Rows from block 0 of the decoder of a small masked image model, named by matrix and row number. Rows with one number belong to one neuron. Each number is 500 + 25 x the weight over its row's rms, rounded and kept within 0 to 999. All counts start at 0. Numbers have three digits each.
After each neuron's rows are labels from the 100 images, of 14848, where the neuron reaches its highest value: "responds to" is what is common among them. Only what is clearly more common there than usual is listed. The data: regions of photos with short descriptions (Visual Genome).
# fc1: MLP up (decoder.0.mlp.fc1.weight, 512x128), inputs 64-127
# fc2: MLP down (decoder.0.mlp.fc2.weight, 128x512, transposed), outputs 64-127

fc1.282:549555500483454527483500457483500500500452500500500500500500500551500529500500469500479500500482500535535574514551500500508500500476481489515520500500500500486500479500458515549500500500474500
fc2.282:500429468500500500484500500500500500500500500500500500456500518500500500471500500500468500500442500500427463500500500500500500494500571494500500561500500500500494531500500544469591482500500500
responds to: text has "sky"

fc1.480:500500500500500500500500500500500521500500538531517544500500535523538500534555500500500500554555500517500519500500476500500528472478469500500500444512500500500480457500428482500500476500500475
fc2.480:500500457553500529522500478493500500534500500500500519477500500471457463463464500500472500479490500531500500500500502540479481500500547500465500500501566525500570500500500500500500535500500534
responds to: text has "man"

fc1.358:500500554567535500500500525515500500516500521500500511500500500500500500530500500506500500500536500473500500500500500500500500500500472500476500500500500468500500500500465486434486500500500500
fc2.358:455500500500500500500513500516500500500516500500517500500500500500510500500488500500500500500500422500500500576500500500500532500572500500508500547515500500492512500543561500500500500500536500
responds to: text has "sign"

fc1.20:500500500556569500500500522392500500500460500500500500500541524500574500526500500500500500500500500500500500532500500500500500500518500500500500500559570427472500500500500500565500500500547500
fc2.20:500500500454500500500500500500500500500500500500490463584463585500429500543500500560512500500500500500500500500500500500500500500500500500500500500500533533500500500500500500432516500500500474
responds to: text has "man"

fc1.264:573482454486500500500471500500500512500500500523512509491500461500500512500538478542500475500500577534525500500500524500500500500500488478500500475500500494500500519489500500500477489500538476
fc2.264:436520500517500500501500500500483500476500500500500500614523520500500475479543500507464500500500389405492500500500413513475500500500500443500500500500500510500500500500500459500480477526539493
responds to: text has "sky"; text has "white"

fc1.32:469587630571529500500500500500500500500500513500500500500549567500500500500500516500500471500500439465500500539500465500500471500500500500474500500500500500463500455500500500500488500500513460
fc2.32:500500500500500519500500500500500451500500500500500500500500532500530500500519500500500500500500372500500500500500500500500500500500464500500500500489500491509500500500500545500500491500526500
responds to: text has "sign"

fc1.440:500500500500545500536500500500500500500520500500500500551500479500475500500500529500500500541500500480534500500500500500500500485500500500500481500436500500500500475500420500486481443464500500
fc2.440:500482500500514519486500500500472451459492500500500485520500500500500500500480500465500500500501500457500500500537500500500500545500477585500513538534445500500478519537500527500475496521500500
responds to: text has "sign"

fc1.43:479560597547500500500500500500500500500500500500534500509526500545500500526500500500500482500479448455500500572427500500500500500500540500500500500500500476500496500465500518500500500500500472
fc2.43:500454500500500536547455500500500484500482500500508481487500500500530500500500500500500481500500394500500533500500484535484500500500500500500519500500539500542500500500500500449500465500537448
responds to: text has "sign"

fc1.370:560614630532500500465500500500500520500506500500500500530500531500500500500500500500500500500470440479548541539500500500500500484454500458500500500481500500500481459500500512500500500500500466
fc2.370:592500487462500500529508500482524477522500491500500500466444523500538500538481500500500500503533398500500459500493465500500500500500500571521500449507500475500472482500500511476500500487500500
responds to: text has "sign"

fc1.4:500514500561542500500500500500500544500500521500500547500500500500500500500500500500517500500531500483500508500500500500500500500500464500500500500500500500500500500500443500500500485500500500
fc2.4:483487516500500500500500485500500493500494468500510500500484461500500467520500510485477483500500475471500452562500500500498500500550500500542500511529539500500547500500530518500500500500500475
responds to: text has "sign"

fc1.168:479589624581500500500512500500500500500500500500500500500500546500500500500500500500500484500500441462500500568500455500500484474500500500500500500500500500500488453500500500500500488500526500
fc2.168:500500500440500519529500500500500505500471500500500500500500537500516500500500500500500500500500354488500495500518479500500500500500500500537511471500541489500500500500500500454500500500520500
responds to: text has "sign"

fc1.167:432500585593556542515514538535529535522500514500500500525537564500518500500500500487500500500500500439462462500440436478484470500500500460500500500500500500473500477500500500500489500500500481
fc2.167:413487443458469500460476500500500500450480500500500500508536500500500516502525500500500500481500500453500578500508500532500500500549439500500500552521500500500500517500500500532508475500500500
responds to: text has "sign"