config = dict(
    model='masked image model',
    dataset='regions of photos with short descriptions (Visual Genome)',
    train_examples=101725,
    image_size=32,
    crop_scale_min=1,
    horizontal_flip=True,
    method='mae',
    mask_ratio=0.75,
    loss='mse',
    encoder_arch='vit',
    encoder_norm='layernorm',
    encoder_norm_position='pre',
    encoder_activation='gelu',
    encoder_mlp_ratio=4,
    encoder_head_dim=32,
    encoder_fused_qkv=True,
    encoder_bias='qkv',
    encoder_qk_norm=False,
    encoder_parallel_block=False,
    encoder_dropout=0.1,
    encoder_inner_norm=False,
    encoder_drop_path=0.05,
    encoder_patch_size=[4, 4],
    encoder_layers=12,
    encoder_width=256,
    encoder_positions='learned',
    decoder_width=128,
    norm_pix_loss=True,
    decoder_layers=4,
    init='lecun_normal',
    residual_init='scaled_by_depth',
    optimizer='adamw',
    lr=0.0017,
    beta1=0.9,
    beta2=0.99,
    eps=1e-10,
    ema_decay=0.999,
    magnitude_pruning=0.7,
    steps=10000,
    batch_size=512,
    epochs=50.3,
    lr_schedule='step',
    warmup_steps=300,
    weight_decay=0.3,
)
Rows from block 0 of the decoder of a small masked image model, named by matrix and row number. Rows with one number belong to one neuron. Each number is 500 + 50 x the weight over its row's rms, rounded and kept within 0 to 999. All counts start at 0. Numbers have three digits each.
Before each neuron's rows are labels from the 100 images, of 14848, where the neuron reaches its highest value: "strongest on" is what is common among them. Only what is clearly more common there than usual is listed. The data: regions of photos with short descriptions (Visual Genome).
# fc1: MLP up (decoder.0.mlp.fc1.weight, 512x128), inputs 0-63
# fc2: MLP down (decoder.0.mlp.fc2.weight, 128x512, transposed), outputs 0-63

strongest on: text has "sign"
fc1.168:500561500564500500500500559587500500500500500500557642500500500500567500625500500500500548620500500469500500580500500500500403500500500500449429500500500500500500437500500500381500434500500500
fc2.168:500500500500570539569500589500500500500550500432500314500500500627500500500500500439500548416580500500649500403500500500414500580500500550500587471500500500500500500500500500610500500569541566

strongest on: text has "man"
fc1.72:500512500500500500500500529500605493457456500500500500435468500474500500500500500500500530500500500500500526500523500438500552551500500500466500451500470413439500500500500446440444500424553500
fc2.72:500500500445500500500500500500480500460515600576478500500500500500500500500464500500500500500500500507500368500574500500500513500507500511500500500500539500500500500533500500500500500469500500

strongest on: text has "man"
fc1.20:500500500420500595500500612444541500500500500500500421511500500500423394500500500500418500530500500430500500500500500500500500555500500500500500500500500450423542453500458500658500500500500500
fc2.20:583500500631500461500500343590500500500500500500500500500500480473500500500500500500500500500500500420344500504500500500549500500500717397500500500500500500500500500500500500400500500500500407

strongest on: text has "sky"
fc1.282:500615500500584500500330573500548500500500500468500500500435588548500500485621500475500538456574500500534532567521500500457500500500454561457468451500500470500500473438403500355500411416542563
fc2.282:500500500435435500467545500345462500417500365500500500500461545500406500500417551489500500465543500500539406500500500604500500545500566559500500500500532500500500500500500500500500500415656466

strongest on: text has "sky"; text has "white"
fc1.264:524444434414474500500390599500500529575500618500500500500468569608500416500500619443500500357577552587581461515432459465472500500456408500536500481500500470443500500572454500591451445417549574
fc2.264:411500500600520500474500440569573577420500500500500500500500568500500500500500500500500500500500500500500539500500585500500500463495477500500500500500459500500545500500509500500432500544500546

strongest on: text has "sign"
fc1.440:790588500500500602500500572448565500560500500500500500500500500603500540563500545500563500595535500590531500500500500500500500500402443433427406442500500500500500429500500500500500500458429500
fc2.440:738627549612500500482500439538392477500500460496500500466500459486397508500500500500500500540450500462586409500439524500500428562500602500500500500555588500590500500562551500500522439500500500

strongest on: text has "sign"
fc1.32:500530571563500582438500500500594500500500500500500593500500500500500647606500451500500500598500500500500549520421500500500428500500500500500500422500500500500500500500500500500500461500500500
fc2.32:500500500500569500587500500500500609495500500448500317500500500500560414430514500421500500413616500493566500500500500500379500577500394544596626496500667500500500500500500500627500500500536562

strongest on: text has "sign"
fc1.370:500539500500500500437521500591500500500500416500500594500500500500500659576548500500562500534507500500500541500500479468500418500500500500581500425500500500500500500500500458500500451500500500
fc2.370:500500500500500500500500609376500586500548468500500399500500500500460383500500525409500500500500548500589500504399479500428520510509356518500553500500500528500500500452500443550500541532482500

strongest on: text has "sign"
fc1.358:423659593547574608500500500500641500561500500500500596500500568500500526500585598500555576404500382424500500615434500500500500556500282500500500473500500500500500500500500430500500500411500500
fc2.358:435548500378500500500356568500500580397508513543500444435500521500480500500454394500500500500515338376419369604500500500500463500500500500500441572500500416517500500500500500591587500500500500

strongest on: text has "sign"
fc1.4:500703633500500594500500581500621500561500500500500500500500620500544500604561500547555500500500338419545500625500500500500500500500346500500500400500367500500500453500500387465500424500500500
fc2.4:502579500627500500431416522500381568449500509545554415500500500500500500606451450500464500500432322385356408527500500500560459574446500500500488500500647500580500500551500500598500500500500500